From a checkpoint of a small image classifier: num experts 16, trained on photos of plants, animals and fungi (iNaturalist).
Rows from block 3 of a small image classifier, named by matrix and row number. Rows with one number within an expert belong to one neuron, the router's apart. Each number is 500 + 40 x the weight over its row's rms, rounded and kept within 0 to 999. All counts start at 0. Numbers have three digits each.
Before each expert's rows are labels from the 100 images, of 14976, where the router gives the expert most weight on average: "patch colour" is the nearest of a few named colours to the mean colour under the peak. Only what is clearly more common there than usual is listed. The data: photos of plants, animals and fungi (iNaturalist). In brackets: how many of the 100.
# router: router (model.blocks.3.mlp.router.weight, 16x160, trained with AdamW), inputs 0-159
# gate: expert gate (model.blocks.3.mlp.gate, 16x32x160), inputs 0-159
# up: expert up (model.blocks.3.mlp.up, 16x32x160), inputs 0-159
# down: expert down (model.blocks.3.mlp.down, 16x160x32, transposed), outputs 0-159

# expert 15
patch colour: black (39)
router.15:461489563490465506491435490504533458464510512535447500518554456575513499524540503519545492540526425460544476488503489470506481485465529544498471491441455434494470474534586551465477500477438487502492453437552508489526524504506513445561507550432437550402472524505516501387477478527502521480451558458513472446464541502503519510606489451491519452444467559494501481565451540519536497448473553553429511574501463584503476522471478509501502496484514470470439375541475443458516438477489461
gate.2:486423472492566489481441568458510456459525480495463487556513523521481513586486440436533516425503485497511493514426559470465507471574447524545481456480505403471530522498482466500505547486444506511442497529488468566454506515459555538480490442469558497499480454483540541402525438457525530511523586501510531507440441485580564520537496496518509478552431553513529425499511517525480501486496506551487507553524494504562480567518469418553507508492439454505438421499491519491525399449532482
up.2:514583521523493522512554426494459524521523504498549507423493451479484547450441607541534480549482479520520464472511422557546466482505521486447497528537498581508411458464503538553516523511539478535530525433500514476490558522587443527513527493521429582457494560542502468550561577470470453519432477497471520464596488512472453440438496505541476468515539483494483541440544454452555507507540520429481436440510477451525505450524530516476533507489523512505583554454513463480511541473490509
down.2:519469515501570479520450486513528462557545510474480492518529497559553556543507518491433494500544506513435552475497506456549506476485592526538526437437527461552550515542549573511529456503550424574573538482459511554496462438557445569507474514488510549509532515559479469470468447489466482491540514493452510588390444507505471488525560502443480490492472562480515524571565522526467567503430488544362484471507522497500526510476495544485511493429526488492525539475526466470452506449495464
gate.3:553514537478448500490503518486552553484486538437477545492562462502586563517489564498509508499544421503521557522409458500494442484489502459473469451431514614513422492524510475471503472491486488500481525549472458512508468415467467456488512526445548423520556544519502510436511470495563448551445484467616517516454448499504575464508497423489498553470496508501560572480489483489461506413522464497455496514603538493499490515476509510499484542579540484467436523526477526457498434542494501
up.3:541436485507520464507502462552445512603476470540500531561503508474515526537464586520478487573524511530488490530464518531499493521477550482545475469527555548505535545521448529511481513506490427545453480481464481535486498474469568531468560483493486546564496530465401517585556544493536576522523539517585504549467502485476480533537489535449521455500523496556470500506500477485547607473606435491476546534579553523500529558539505476531542560509479512533442426545519514477535485435598508
down.3:550591530512429466492524590592480557560443530442498515554500560510476497544498501518512529540530460455581654482514495518471534488531475521479477522522493501561484477458503508523497550520519519475457492515481541474477570523495432517495538519502574490439501508545503536473501498499407530470534534600478549511522496505522572521511481483501465449469447486439500525476423507493471540422487498475538443490533456525478533461463491501440527509547508568582541554475488498544495566443450493
gate.4:477488560523455548500548475500525548465509523496455548516491540524500460516537461489482463529553566503553553450508504490535510552502496492451503526504424486506496457574439499476516487501447464550511452527471510549453485527501504547406463452508482411509500538539483411466480449486518492443452499519482485453532499546510483541527465523502467512456431521474438511510431522480484441445481620502591493464533428598528470461498421515534493540587464540511498484547514518543583453587495456
up.4:550499477510533428487582493459454585479514518494508438455458471456530535441568579555447517476450513496514445545527498538487527519513569458516496463540558560487552481525516474580462475547523540506428524477497459558514504520451498565520541488532532531518444471451510537495540576502518541508446471469542568436492520458474544507507533480488417500518494458580496464476492468459495537450546498484521460359477448490583462528481519538516496518445471510511500468563502529488452539506513588
down.4:488489530475489512515505530424510503567504499477464506603495453464450540537584453470446488495485510493528501463475477507470504537516491465559491443532639485561472507490540501527416527499541485536474535507481511464545430498542502564544471550437484479495501461482444490481562510375458556484466442495501468482463567534512541522546433502500447524529555539488544522442437535526544548486475464433565466520553468501519490511533452518422520511405455553542515476508495542464460486495482447

# expert 6
patch colour: black (67)
router.6:577462527456461503403502443499420510565447450487462457528500451472571481434532546494486494470498532458515549501540458412437469482579482500494539528490477475501512531476526551446507501470495506501526495553573459432535478529472456539538475525484549542523498448542505540467538476534555432479569538486522523469522456509454436445441553522472492490529492444538488554515470520517558516466480501452497561409484589498434539605546488463482498527488484571510490508487491514527458407509486474
gate.2:507474495535498459518458508449502464490520503399512484404484464396446566476535496507491454521463505528545500471528511514418471525528565517544512432439488566494429503543502444552482417526541543533499514534511506441526523563519507473442472543461521557538509478542499548433521450525505485464533575473573597458559452520516460474449477485478457523488525524525536530485553472521486524537508531542522489530452495539470415555540492492451450429533464530457488564463502526519529464466476590
up.2:553531457510444603476495512452595418567498488530515505513530531511520521440486447527487554430490552498534538571527497495518499482458561484520549502513452497511536548483485479457484500517537550515524491486487485508517411455532529502491500490493535531495550512528499540522560492449493503575479427465434422549463478478533501439499523499531512501533413459476402467505386502489469488484475450559500456505532499426528543464436505482527507515437550426528485465451506520542520582489420431
down.2:470472544551568513585507561489509416531492470524549535494532509504529552467528459486536541475506519432465539552500447520456544521570447503517449522566554513547562455455536486503472481502489514514540473486598519492475439533535476456462449515468494496540592571459553550544561496462521504456487403467510542497475461454496472540474475482445493483555579569523477396570467521489515493567457507502481567505471451514454439475455430483481489506467521459490474481528478482447471499458532452
gate.3:521519458536539533512472445546558534568569554560521476459534488472441499486436548512482524521561403509462482496506497512487453475420535509519492497639476498462542493467486476497471555482517502520461487502441477464520467511548446471440505437494440538449453452443487471518438467559506432524496504521468504515511533532537444516532520538562475570517527493519465551452511614483492479500471504516414483478471447416538515497457442435542481424543544434521456502473531497490515488483447517
up.3:532475551513478516447502472542513577519574454529425475426525490518485475524505558607556523625491471483510489460501468466456528503455536538546503507501459561533555497472536471559473475498507515514478534503520450461508472508548448485589523464535524501444505469487559537475516525533475470568467485434526495507447497510490424517472555435510496528523606461598447580488536497484501482513473514465486560526511528473549430514528447529525509482459499466474429486466488576487543425478460450
down.3:567498479477511538548459479508453532474564583457423442440459490461525484556501420479443500529477472531497442511542550451510491485541573535493546523531508472576566531497540508463507549494538562529499526455532559458560492533525548524513422475430535462460460505502448524535515573452495498514522485509459517520455443522439498485526480433472471493539466479446480522506451559508555480451479563530531512474530472512461533499491514509604499499525466494525514597430526581542558404497519483
gate.4:482475462485561502542509502449510492488483495556554501507450542509559486515548508498593443523516513520544433521455482520508550468517473581563530440517510500500451431443484474584524513495522480499486482518416559469534495497486523498438447504534503522459463480535482492528456507505519477573521478551510475532543490536481450594469596535484524554517541523422580478509526527484484509573478553523564484559478483472511451540508507429502489389562452566380492549493479473552472524465527522
up.4:458495492564492542560521465547474449493485461506539531471492527526502456606524470480569474501507503529599443452452475571589503479457333509486510522418483516497456506464449491540543476489491493485479486470411502541501476520444453496480483492485467473508465579501478424491485555452475452527488549550511515517510441496504447490572506485499500434521486451502541467472498532464459543464492572503472529443495387512473483540474506507524488453507520509569460479568493431532535515513526477
down.4:487561575573498444480515525529514467508459411489527502539491518464491511409506519552497570567499506539449412524496482476483539439529487500468451431494506502477451591513506527461428532488492512526506500454440518453496406492499525492501425460491528384511477488521422576517567512496470507488521505612479534482471512499465467463495469415513505472460491481567535448530486476551421451537493466483435495499490559462509564520522556545540491547449518496475464450478530545522511544499498525

# expert 12
patch colour: white (38)
router.12:524565484511476442516507434452495510499508420522520517456463510515566482436490480494542490436466483483460544479493412509543379459487539487504485456486414526487546560514483500500558509440488488537474549483490462509475430511553545570450535524502534469566482552540490446527500475453486514426450546551462596514497437478492488466530476432520525536484487472524467473435523428583564496540476545473448574469484552470497519492507512572436531562503495476534469543469483535455506434555492480
gate.12:488499541520450532446456519501502563493543491479535472511501538430594555569517501519519474502500565474543513486452570544457508512505537515480504482447565585488584598534502546490529464505451527490492528498539503475504510528510422476492540452499470473497515498548507454523595429500543579570476522519514587467522482527515505461533519486488559510453534445505504513568551476558446556537442393468413500516496477454445481469510462438514505437549513447511472455562505472532522502480508559
up.12:504435524499463542469513476454510554472534542540517456443495472476621563446478425501533491491472551484475488500459498517451485506523572512456488596435552447533636543556594495500543471464532496551525564473448477483458502451479511515498488501517487522492414555563465460503515478527535524543455478574466528487542538502536525479535520486498529581480520524432500576526568528526527522496487554487433521525521458482499547465509456464514545554526512549557531492446508498537558518476539494
down.12:507549456530478531486499481446502461513482478492437474498542529534508454553497526550419515455520474539444442444494494532538545549507510491471489488593420463537569535526512488502548527520407496517473456523465469518508463475457483498440514457499437507528491438521471493518533500476516489545442547575465488494483491484480403484514610550505441508460450530496563523526494513491523413586466492464421519529510608481460559516563457465536505441452500454493471489500427509476493461519404523
gate.13:527510524446465539565542514515511436495547506497468482507520510478494568526561539466425517543511528518549572521499522462517577489469547518447483483608482507482485483471525490482514505440479476523491488508472444531527521533496534520587491491459474437468478565431467506472533483502488562601495438547521473468461485547485517532436496521489466482523578460500471457445560575496486535488512549519439504486603511571523503377505563508500455423525486494538401464475538497515518497487512416
up.13:423506557544514527518558599492507515531456550500509568522578536526480477526491405502491481511453601486490440516571500497536525521535464485496523404424577519520450445517585519457512498510509536517528501541501562557480524480478564497408452605545547492546516535530445564479498546519457496544464512605511494497488470506551540550518442505545498445503477519471444548525454466502493470514506487520520505474454505465488488536564486491466460522478442501468522460491522494456510501433559468
down.13:485489513561538548477483501484440434506541449518492479495531493539564490458495555608451437533477548509526476491528541586551525543464511566523519551492459392520487450499425484523549434460484580487499498482500553506548490429511517525457535493515421461495553514462517503450473484455506463549493590440409520500465509446514450534518577496485519493504456432447572522466472450464490512456530517483517510493451509516493585487555499511525550476575534424469441482532466500495526517512515456
gate.14:422495501527533556518488502480451478475468567474535552516520501486464477563460528539488504507482513514524399462485468549465569464538434415537484526445587527494451478501489495486468508493460588543514477439544470487529495555490463434481433488528522551531501560553509486531565472515519547521430579439554524448484516514472503443555494479505429536461508483488424518473459518489490503499533512582564457459506501446530481504539529507528508498524438500526494417625526512456458486491554426
up.14:531460514499556534511449541511505446517577473509528474459492530610489490441542569535526482431495542486495481464472516525524486508451467584502499531468466441500523540555486426521481420515487511516503464553480510478510508505560531479536516553521462432529487505485585499460441494473540447388499452503424603515415501506475480550479499487441506485543465489535461534453528433486489491430545428464491532416499479562522495419507435510519496468451497539480509554467507521508567496510447449
down.14:476476521508586500488583508518543557490479487485524460464533443489495525519495543495474525524479598524555556469539477424490547438448461547485529548525550499444504545462464549476485482471522484501509511462524470485531502493430431448490515540492540458490499488554522591488540421458500511478492615497441460436584503468457504475543462436430484565465484475519556516419515466539487475507502524479547558524549477515465590493526471533581494503503527560531530537506529490438461484426532556

# expert 13
patch colour: white (33)
router.13:455408517489496482525512476494454557501530538528523448474516475409418449492464618492513514479451422536505462530452488432468507478461483457497513474511550557460478493586517476523476483530533500500458485515524552545461492523408489483522399470487544534512474466447509494449533465473530515584527447493578496473426526467426501460510525523526442554466492498527531479487532530496482497440540422525475413509487445506577509534515508527537520589562503520514497456509522519492515521542449581
gate.3:422536443512492451504490554545541490481470473480463553523525497534525440472502511502486508420455416527498435483505454504578444487440492523466546595465527477491484549531466468497502569526518499475510477477506529569498502509611508464561538478422519489542434529458563515431495508428505549534502469554547512460456509482487559495565439443514511530476471474510495485489497474563363439465468467512546496493474522475565471443484500581531507492501563508507543525550511509415522482537524508
up.3:482539482503590486505567521541550460443538495483461513531502535503473469544489497496473530495516491533472538492516502474497492597567558391485504510495503553476513505509496463518479528547501478470489550519461493499468505512614514528542526425506480509537504556564475476515466532535521528495474547474518541491516523479494404516503477474518430485507467469468467478446543438498464446562526499484578406529572495461532458464446574510553489508471545425612488393567496576521520477469519561
down.3:511513500435520542468497490460547510459464542546450502444505523511476560568438475524445426458491467427540419472481486522516543497469459521416509539493529464521432491457545497525427438483471497536438489474551476565500531529472501488553440480528522512444592536575412439437463521453529483570530536521501456505532465538513496487519512537441558473449490507469509556524476464583505543511462559505479455467498471476522399500496563499481477480508502486487495476460459574573486448457445537
gate.4:524577510517557509501442469422472419488434496464459508529541426488471479510500474506525500562501525539534468423454434506548475500463434443482472463484508478505457446443418537506536574429455511468478457488586521503500550463523537555457499540567507446484458491576490557468481523518479531473424538451443458502530441510498426519511492516474497477516421468473504454528551533499519486477496607448474541474551513511506485531522450418497469456448484509482456492535488508518469520467533398
up.4:522499482486525479527445537443455540458448486508523511559511486508490524440465445535492490536550510503544511474487570474535462519527456510488444483425523492519518484446564541552484526439515509486509390491521579406470507515481456538475504503542517479475525535581472470500442523532550530456475556558513519450521474575457403496510536467485548545496466483474628505492513552421538490497440482409522494530527539508471516499510489525509498536528480440564472359540481525513552454491499490
down.4:526507473523480449542460507533522526505600523490553463484552441488512517508458475515453484506458429472459537536501475513574522569573533510477497474621443493514538533504492508527404566474495584496515543449525442506479508456483466523538500530496561457555526482498510466540510543427546532485498554529454419437498447503470492512479576484527448492443505479472498472531506506467462569571461457520480512458461463619464478526456500510532433556462518495494559490515508419571541509531470498
gate.5:473526517502499514497528469562401498513462547575475472483515460454539578487488498442506489538356486519529484562529481505449493498565494500505459538539585513471476512511509529548547575480477375498441484477522491523508478544495484436593498438410482491502519522578432475562536506466523574507520559537489498508466503524512465469451549460502520496462527454508513465467478531578507500562485494543544475497504435434461507562556480496534496478523464597516505467564507469517496482515491481
up.5:560524536459483453528517528572432432517447513520455462501544495546541494489507473520472524468436476470435441529455432473524489512493492481479495520471483479533518498492615575534502559511530482477461468484469500544513553519463484399553458490537488435481447464499538502479438560457457486502475494571487487558460593533505528488420515467518594582488511452494554477534481490521530498547528492470495506471472460477479521579486548443451486514468480599502583494550500527455523442556564506
down.5:527467505451535463527526515551469550522520538472484463431493515534519477519494449455433488507494449433520481551433504464453528429436486523466491542553516493455457465544513438523445464537462486506560482427487486514558499494403467447395544488507482573531542489541477533424461486414522462499577463498543514469483515492497530456518429498453474484561528520509518429509567505505420517479502471458474471436426502514522499501494541464409528516493498605439480451462479430495490480499493540