Weights of a small image classifier: 7300 steps.
Rows from expert 8 of block 7, named by matrix and row number. Rows with one number belong to one neuron. Each number is 500 + 50 x the weight over its row's rms, rounded and kept within 0 to 999. All counts start at 0. Numbers have three digits each. After the name is the row's rms in percent of the matrix's.
# gate: expert gate (model.blocks.7.mlp.gate, 16x32x160), inputs 0-79
# up: expert up (model.blocks.7.mlp.up, 16x32x160), inputs 0-79
# down: expert down (model.blocks.7.mlp.down, 16x160x32, transposed), outputs 0-79
gate.5 115:533523497461489500529465513486480475478522502542437497537444377576483393485511451488534554454540459437560531462554468493406459430490565597464469471567436526583523475473516533568528472533462390527386497428519487451478502511561438422466455530
gate.6 090:494562462483491563458511523412515486460520530451494455548508457413464557498494532468480504492494454474501617489491491515498619499543561511532484526598556420568478413475501443453404463479601488582481551461412441536501443505621564480455490499
gate.7 106:580377522468533492525444407549534527538527523371509505494494437564522523442457506504507466539467555461463491536477508550575513474556504545486491598501467475516547432493410492542540495503587470503451491504445477466467501473492522426499523436
gate.8 090:470460539559503543457521494554523492530488425475559535422497540445532574515510537521417454455544535570472472491547561530601600551557481484451499569572528439501502466472439488509485443554499375465537471437521544548522521536562543527432520507
gate.9 087:470539563480511532533457414496557455550507453483572475495459454541531448602491452561385482477395488521533390409523568448624508527466392460410446573558550418483473479529564506412437515557521510463497481490469470446523500521551561577426449524
gate.10 100:489505497483456451375478570409488526498512533555565428565529603496500506476435538521677514440448382543517542458488523536565519526554524530529447486442462549510448469485497570452546514546536525526516455497486427440512489509494520449470572556
gate.11 110:524473478493529454441573570523423497407443529606456475435536614505524492491475495458559505578456481473515594483468508516590511526478536498464534500431466546602560546531463485543459513573472480554527456476442602512528557451493488474525531462
gate.12 107:521491469401558493524482370491448515512538533557472508541480547536503478473532562472522558528511508515489461481486524471455512451490449541479461533555456463581538503568556429541479569670480496487516557476522522517494547527520490543601413486
gate.13 098:424470543425451525494516480565465484565447483481477500512478551459457527445476479503505453470484425519514428498422478530493420482480423466502502440517615540448568537515512466576458510489517521451515527427430520591514571503483437500544583440
gate.14 104:532502534527492560501501554474426447522565480452487529497575525439482551521441493536585479453523495472476531524503492558465488513491540557563489473501405445510452523401487524530540532514552425500570407527534603602499511524519502478545524535
gate.15 100:511525498526451492412571488468457583476445457484454553545576575456452555511552521471477509577576484517476427495463540459549504501448505489463573486541533509486445507423475505550526461402476452480495509523375467558505563444496538458557548449
gate.16 111:497526511578553440502508392391520560585440503403500458496506344542450559492482495501460526613494532465534490521582474500569600500534458550555486494510521503517487425495511510551439449595532461558500534557526428563538586458559531491526474479
gate.17 103:539464506440466423505415482589478465529492395480510561549482587472457474525527558464579458470513498459514528526513462402497486572475516459376548495461582504518471514511528586502513514396475534545510530552468521482532458525480495499446488429
gate.18 107:445478510472446514457384576449454518622489495573491532519500499526387532580473534508551584508542520559500422503535490469485527557533580468547496540395562437533469470540487480514531505486564476468570482433531536502499506433525460520470607502
gate.19 092:510430577456410491460487576387463435566464479490513482477522448482498452586496570548570522548390429593550517457544402458511414572464513531517508555485445597494442497493544537444529473593540474491464466506484456496488480558501526577484575487
gate.20 102:563502508525502446407512481535503435459462504448454420459495489435468413602522494447485493432481463476440535465522543535454502600531447406486493458428494492458487507483478480401542522381521395491433545542470483532495522480563533566451603556
gate.21 092:495521545564506539541585407584440541549474463535478531545490437472464521504487579546574470465534542484464396542525448594410597498523433497572485520417580405426429438515478517612540444496491464477526567523508493503489488443455557442500544471
gate.22 097:472427505503534445527463509521539491507469515450598549500517578594521527501442460424426631430604451454488418542542537465575609500544458503456544544421510513537480530524480550510553440530521451551502575454412426511447500435467478511504515426
gate.23 096:528524447464578528422538431485519448500621410487527509498437558485494539349527590527560481554496459559404577493410496464561509555481485530401474522428415534611468548409503560450547488477529554516388478602580503481499501499549428460450511551
gate.24 098:519593476528469534416544583530538500396563432450497511486530512476480474560556540462487540499519367561538451525575436509513599552472529572474538508605481501462467484465486504488528464596517527499412521484459519462435482472426463477546450496
gate.25 106:569542498546555495543431469484457549492506472552531499537530490554561540539544511504553533465491606479503503464568534546616437579484628543526478503527564484465507529479524556626493481470516510510483463616518466498511502531489564491461510463
gate.26 100:505483595483562505480390440447432503571484545550470517562490612517526489534602524481475491545477499425566421501491567359514445424506419505451525513499488481553478474454378554492514467450495507426424579511499448539459503500506521443480500540
gate.27 106:441499534486571522452492511489516497369494515552409526484533373522373552530513515508523435510481531540549419480463564443458557416489429542500497523376465461500527528518499462509455498546416453467482469502462557481492409481485565496539455423
gate.28 087:557436503517443537566544473472476574393452504445541444492501456434510503465417551482456520457495582557492444464549500462530427654567455466476508508462471481497488455489487487473556430513460393463516458481529482516504539424526506552481575543
gate.29 097:501540492446402567595553523513467489333501489670482463457518495416497488570538486554500532467445543493458453438566521548554523558522537455508527383508541470429571524524523514463509504497505588439432525476556499490480522572517470500449473511
gate.30 095:460507471588426438466448558483512476495548503624447515577521553473476539506486515498462484497563476573529398498510547438470583396513439434541498483487449519502505513534458478414436506455501500512527547605536492507511483515525539515552591489
up.5 111:463425521526504518442539583486480513522473493497524516436548626427530588472479529492514479575480484531442491497420498523566532556478437410561507516441549436489474495514471484394465484483542662469610481565494521517514480434491550557527536525
up.6 101:539494499482492410513539505417475571470481459557477475457484487572498528473491458418458465579343513506556431489505457573480441425526553553500443435480526522483496499511582405532476471450539518505537567506460518490524509573545516534417391585
up.7 104:529406476469479525565427435554534511505548531386483473502490374586471554458471488483593471523489562459467541555473545511543519508550503542510407576510445427510535465487434486485560511451497491479428482482433489489492413498595501441451490431
up.8 091:548537480563485455535536465429560486566596476391455499511514529494498560484562479503563549524470551523511551565532495470503489497466432445619460567530507587516456500483467512476658511511456518573437531471471526564475437494494440590504623500
up.9 095:551409591543478495531521515496572577527519486470501449555488571455504451407478520499527466441511516503447539473640476568422546502522489535535470507533539479477487562516477506505510374437514340463514499485413523565531554548490457561467485485
up.10 101:544487556550507518546496533543522523583494507437504580562451494517520496599616507513505447516462595564517494571497491409484618470478459428402550534413479487392554439502480433578483473510474501488459514513565555502489487490537497439511502475
up.11 108:458521506495478582563377466500508495572536502438531509549440363490436475500494505535424510449512457518492455510516507465477482472505468507550500499604532430430456455474548495474535491402483540477455559460529401485494437517478483532430503573
up.12 106:446550515446526461495504483426435513505510468577458491512498558463497482448536537435612597585520430503479446548448526454419533409488484515512521520611487491627583472482511478546506556612457441518552498455537520477490538455546460435542384492
up.13 099:434484512440508519489547431497442479468505442428429473474497641432461575455425592500556498474458444534564520476426504528558442495520463542528482496459591481532500522443511500590481530510483637401559434515418480557492507439502585510547520523
up.14 097:483565559503428514499430553560380479548505588568488485484535536515470495580422491573543441503534439460454518511520545457470448553569611493571521540514382429497438533413555494498507552576487437456585520530645495518525541480422519526510481550
up.15 102:479465501421531547481468541514460523442463658578648575451425488530450467453424459516460557465442586472423518562525464517434388477487484532514458482481487549452602501483425556520439505537489471501464486473569528446536429529491473604490516512
up.16 108:552530517561581416486524400411462574573465472404484449512527427526453549490503525512425512642475524490531414565577476507566511577538505570560547521421536447562487419421588485595476464515543522579502539499544481539558586509496521420488537479
up.17 106:577555482475477479489518609526480526567544432564465517415560467462466537495491483459472539548419549506489525490464549550494463625489461535572558400390521467587470473521513490560463550453448561457538534520498539537529434586482525460458512489
up.18 101:605484503463562461503598535456484521450537498473586441466514578464508599529558459505447485473507402507446489480485475552545491456485478514473512497570520530425515467498522565451532430445478584588528508548354472475544553537498501502497472505
up.19 099:507542438503504466435555608535424539511509439529520537448549517487530541478426431450446492500579530542375548437475516537397490594537488399449517548462427534383497529456487504533535501512487482511476493531416517571478458501499558532497557459
up.20 099:480478487567578481460561540459597469508466517391460504498505565517518376554546531466453464470526460529457478498484578512606492657471538527533522460505523488506470505507517576506506509591431442444428441506574512503467450481466597461501404500
up.21 091:490476533496548542486446502562484495583493419519472454531556439470514434463547483521516486517440581509462520519464465547512448400573490585621487522535567541387527494492469505507496497604507465476456396553484421516540395539541552511496468476
up.22 095:451496457440572437557433499619475498450462491454540528543463464494546495427419502429411557415516437527488472466520454553609655470551508604519515482460447473488526511452453486471538512485477513565480573460406461514470460508451518507495492407
up.23 096:410551449488500449527584512446601485390494501509594540430536497542489469397477470544415486489443615547573463514501455495544374466474502489472507505478540507449528476525533475490543455490571529502561431548538533423458475523550437447466390454
up.24 093:465484520477541436545363514392421505551512480541487606490481455542515483482453484488537459520517607489435585446549515453497451506503495446549515547462498490545505513528484454446476491410550509518520501490495511536539502518608494447474578562
up.25 102:557471520482417489511545530557530494561562469447513510464504420446494480484452499526550465530487445524451510541452470493404516458503405506457500505440454454544497457542513436401494553551481473528554532382488557508526455482465407489599493572
up.26 094:493511492487554534494469471468485528466507445417491473370579587508427542514545487568512533458533436523433513483516512418531522577390465471455472440536524530400579473503502526513457448628433395441414538596461515500523515444521561497610514452
up.27 101:401521521425439537463541448482483457472499437385531452525493613514570469488440484379425526406481402455471561468561434586585454541481590457528554457532493526604455463512427532432513420459546559610485454487464503530516484482463497547459473626
up.28 085:551486514450425473535506501461516600407446485482510537444551499459534519447505574466409499458531509563568468424520523493448392592540578483506507509388481526486451430489483519550502464451472494509476499488529484496482484465526400532416509543
up.29 094:548515513467426535486523484489512500429546507618533526473571464382516547505565499532393487491452568490457486515555521485492545607489583515485475453573554504461532508542514576457525495507508546424471449466519462479519490548536476536488553470
up.30 103:510408505455644479482545402463373522501486532516501460486430440544499567526541487490554501499538537488538520528427553532624490544472460425474519494456565449454490466512447446461453541503595530563562527576504515447534534550394494488435482512
down.5 115:484486511476539460602493470569554473558510477480501493512531501488471539528513510437472499486525594492498454450608509476502576498530452458509422467504537518510454612440531445506485528398435542502428508561430561492505556577500459517470394397
down.6 099:486405517443491516512497480568534561566510507525513496494487548546438343484513531470428486473515566537461416519473542627553432524508475433474467437558505578472542629451458549519537424506507581473425540452318528546490484545534475524536523526
down.7 099:469471551529503555524614550543518463517559493503553531533588458557466538524448486476484484590533420504432566547459491502471475485530493475504532474506492462454480464535480447503566434491514569501546551559471521550480447481452564489381500547
down.8 094:491516499532481470557593412515551497516476487522579400500496501445587512423496562489461498483447567486503503443506561455491456503553571446572421492529469554521437548501463417499480549526463520490490421567581511451454552393488580465447564550
down.9 093:486479529536511481525557507398463440497444569483475532520475545548491538475442496515566447497583445427482562440460508554553482528470594510537460547446433593560486520452465358510512453483463519444471521521446439496552442477447459601536519455
down.10 100:561437571512489512597483657531463546457541498473544490391435485476511502498498528493472411557511504442479549532513534568440524498484594472437471511546484441492480423512470451470497553521488494546425508532550526509511457425574526403514466510
down.11 109:501452488602499515443542471568556546454476475593440434527426496442500410502469493471455553605528485554522464533563490444494450462471553555541498444523494451484551547541437530598488478410529377475617517531485443489469430561407551429476550513
down.12 106:474477476400449561513390491516559538380440486632435534509547460495562508540540540411532464456428487549489543544462509484573525498471466516507494605527477476524538368496433437396564522508496474423557451444510456519438526514469573454404494611
down.13 099:432568504525549524573516361416532410455472385578474463496497534576600489514474490550493469469531447493562498488506462553496512566532473555408476496442464475509426494436563472496535562582467503506599514448490534528482503483492575499410577535
down.14 095:537478542503510538388518470534522496556531514483410466534456531518492483455574540506554551411531473624523473549467536620445411479472484397516512558499436503490554614471528519474553554489420491475610540471519501457494475470507560472462457542
down.15 101:534489465517529496481401464478503561566441518477461511528455511481585413459492563475521479497479558449473447507374520587473543441487508552544474517521559508561433455511428383463503528442380404506429499537524525508475502481507490561535524502
down.16 103:512508528507495550452540519396589402567487463507527466594517538542436454492455563511481479482546448506485484480523539458505460543522504512461584489386527491514491460581517428488531550523481539424609435471488472437510512493561549417467473569
down.17 109:458548522470446411544527495448547514517499510467509475515476448523559455504435473524584625525531508528465460497488525527530492450504499556448454500513531407511481601483552489414519576510421582492407459545537499563485422444466410527544476603
down.18 099:456516460503498541421492512575440421430523587534408501476560481390547541546489525476518449597488548507468508519519476493532488583515507410402471448488547453514474445538437606516491380419539483555510538625583523533499609540598480541621433419
down.19 094:455418458527526549504492468518456531398527543557523457508506538521450503519529551487547494410537442481621538575487490528479461460532441593495571519452511505464452523487524516538506512493548484528513511538575522522457436454492572479506411506
down.20 106:481558512542417442504565591545472433429498537541403547438507447460572408492468467501464526364498421431534502475428500463493438490540541463554610579378482504499523503480354489488511498461515506404451553487535452582525570499511443483430494480
down.21 097:598517513502497512545550506416494508539503587475541539496538500478584486498529427545537527494570532455487488433481501549547360521508555431515527453524494450652537561529488504517507409533459558481438505538479501560509499426409537438545558475
down.22 102:532533559516340558575495447542471406423444482454533547486452514494509539468542470602449506441441482479506441560519479496449519506446477462505481484501494548551588413434530497550500446557448470530552531551581517535574496499526458439410470525
down.23 093:448507448478534445482376481386554570537522468508516544525466588460566407484539406513508447491456437528585420447444561525585517384520444500386423574458464549557536497457524527455563441471462624457533451551479501522529489488548545548495470517
down.24 100:512486558487475468474466545449424426369527617506596523449621487481504564458484521448569431483502528570541485463549438450509482565493366510551359469570512476459546461561503594564456442479435517511527500531423501527549475464494540565457465545
down.25 103:482439501519500526513460550453530496484575548437556526462468442513534570456539551494559534413500472497494567491451458588534501422479451560471460539530488552502565543452507418491479483505493456452528519458443486541455583490504452536390616441
down.26 099:512507506522546532563527462618494533548473452420498456537441460393419531473586423522435447401461494501554518480493533388535513474506526549416444531492479477459537482465547507488472523440489585524470483467469487465562582516420469464526449497
down.27 101:440542508488453542422448486431537449522530420430515537538496543463494474525517512508386469512444505478545554464451545534461482500489440524396539455366484498556522530542520428457531465564557509544570551559432481461528457548490385514403537544
down.28 092:592426516514481519457565527570518514464472551451511487463609388543592488569541480510515514476513437563515550587482468573526482565496545595490522513487435487333427469495569519454446504463481479539522499567513484486558469453461447499397564495
down.29 097:529584486465442390575576550500447491520507502491443527486582564421513462466530535578501498509526636634479437490546507502511502527511473438541543416530653498431559598498494563452454534550503445555437487502516531580450607563491513470623488429
down.30 106:537472528452624431460465478571531523574500518446459469405509526431474521528558518454608497519518498529556518521491532588529462492531513508535577485453515562520510517437454528458566592412517388548535505462512537466415467410433500451504478475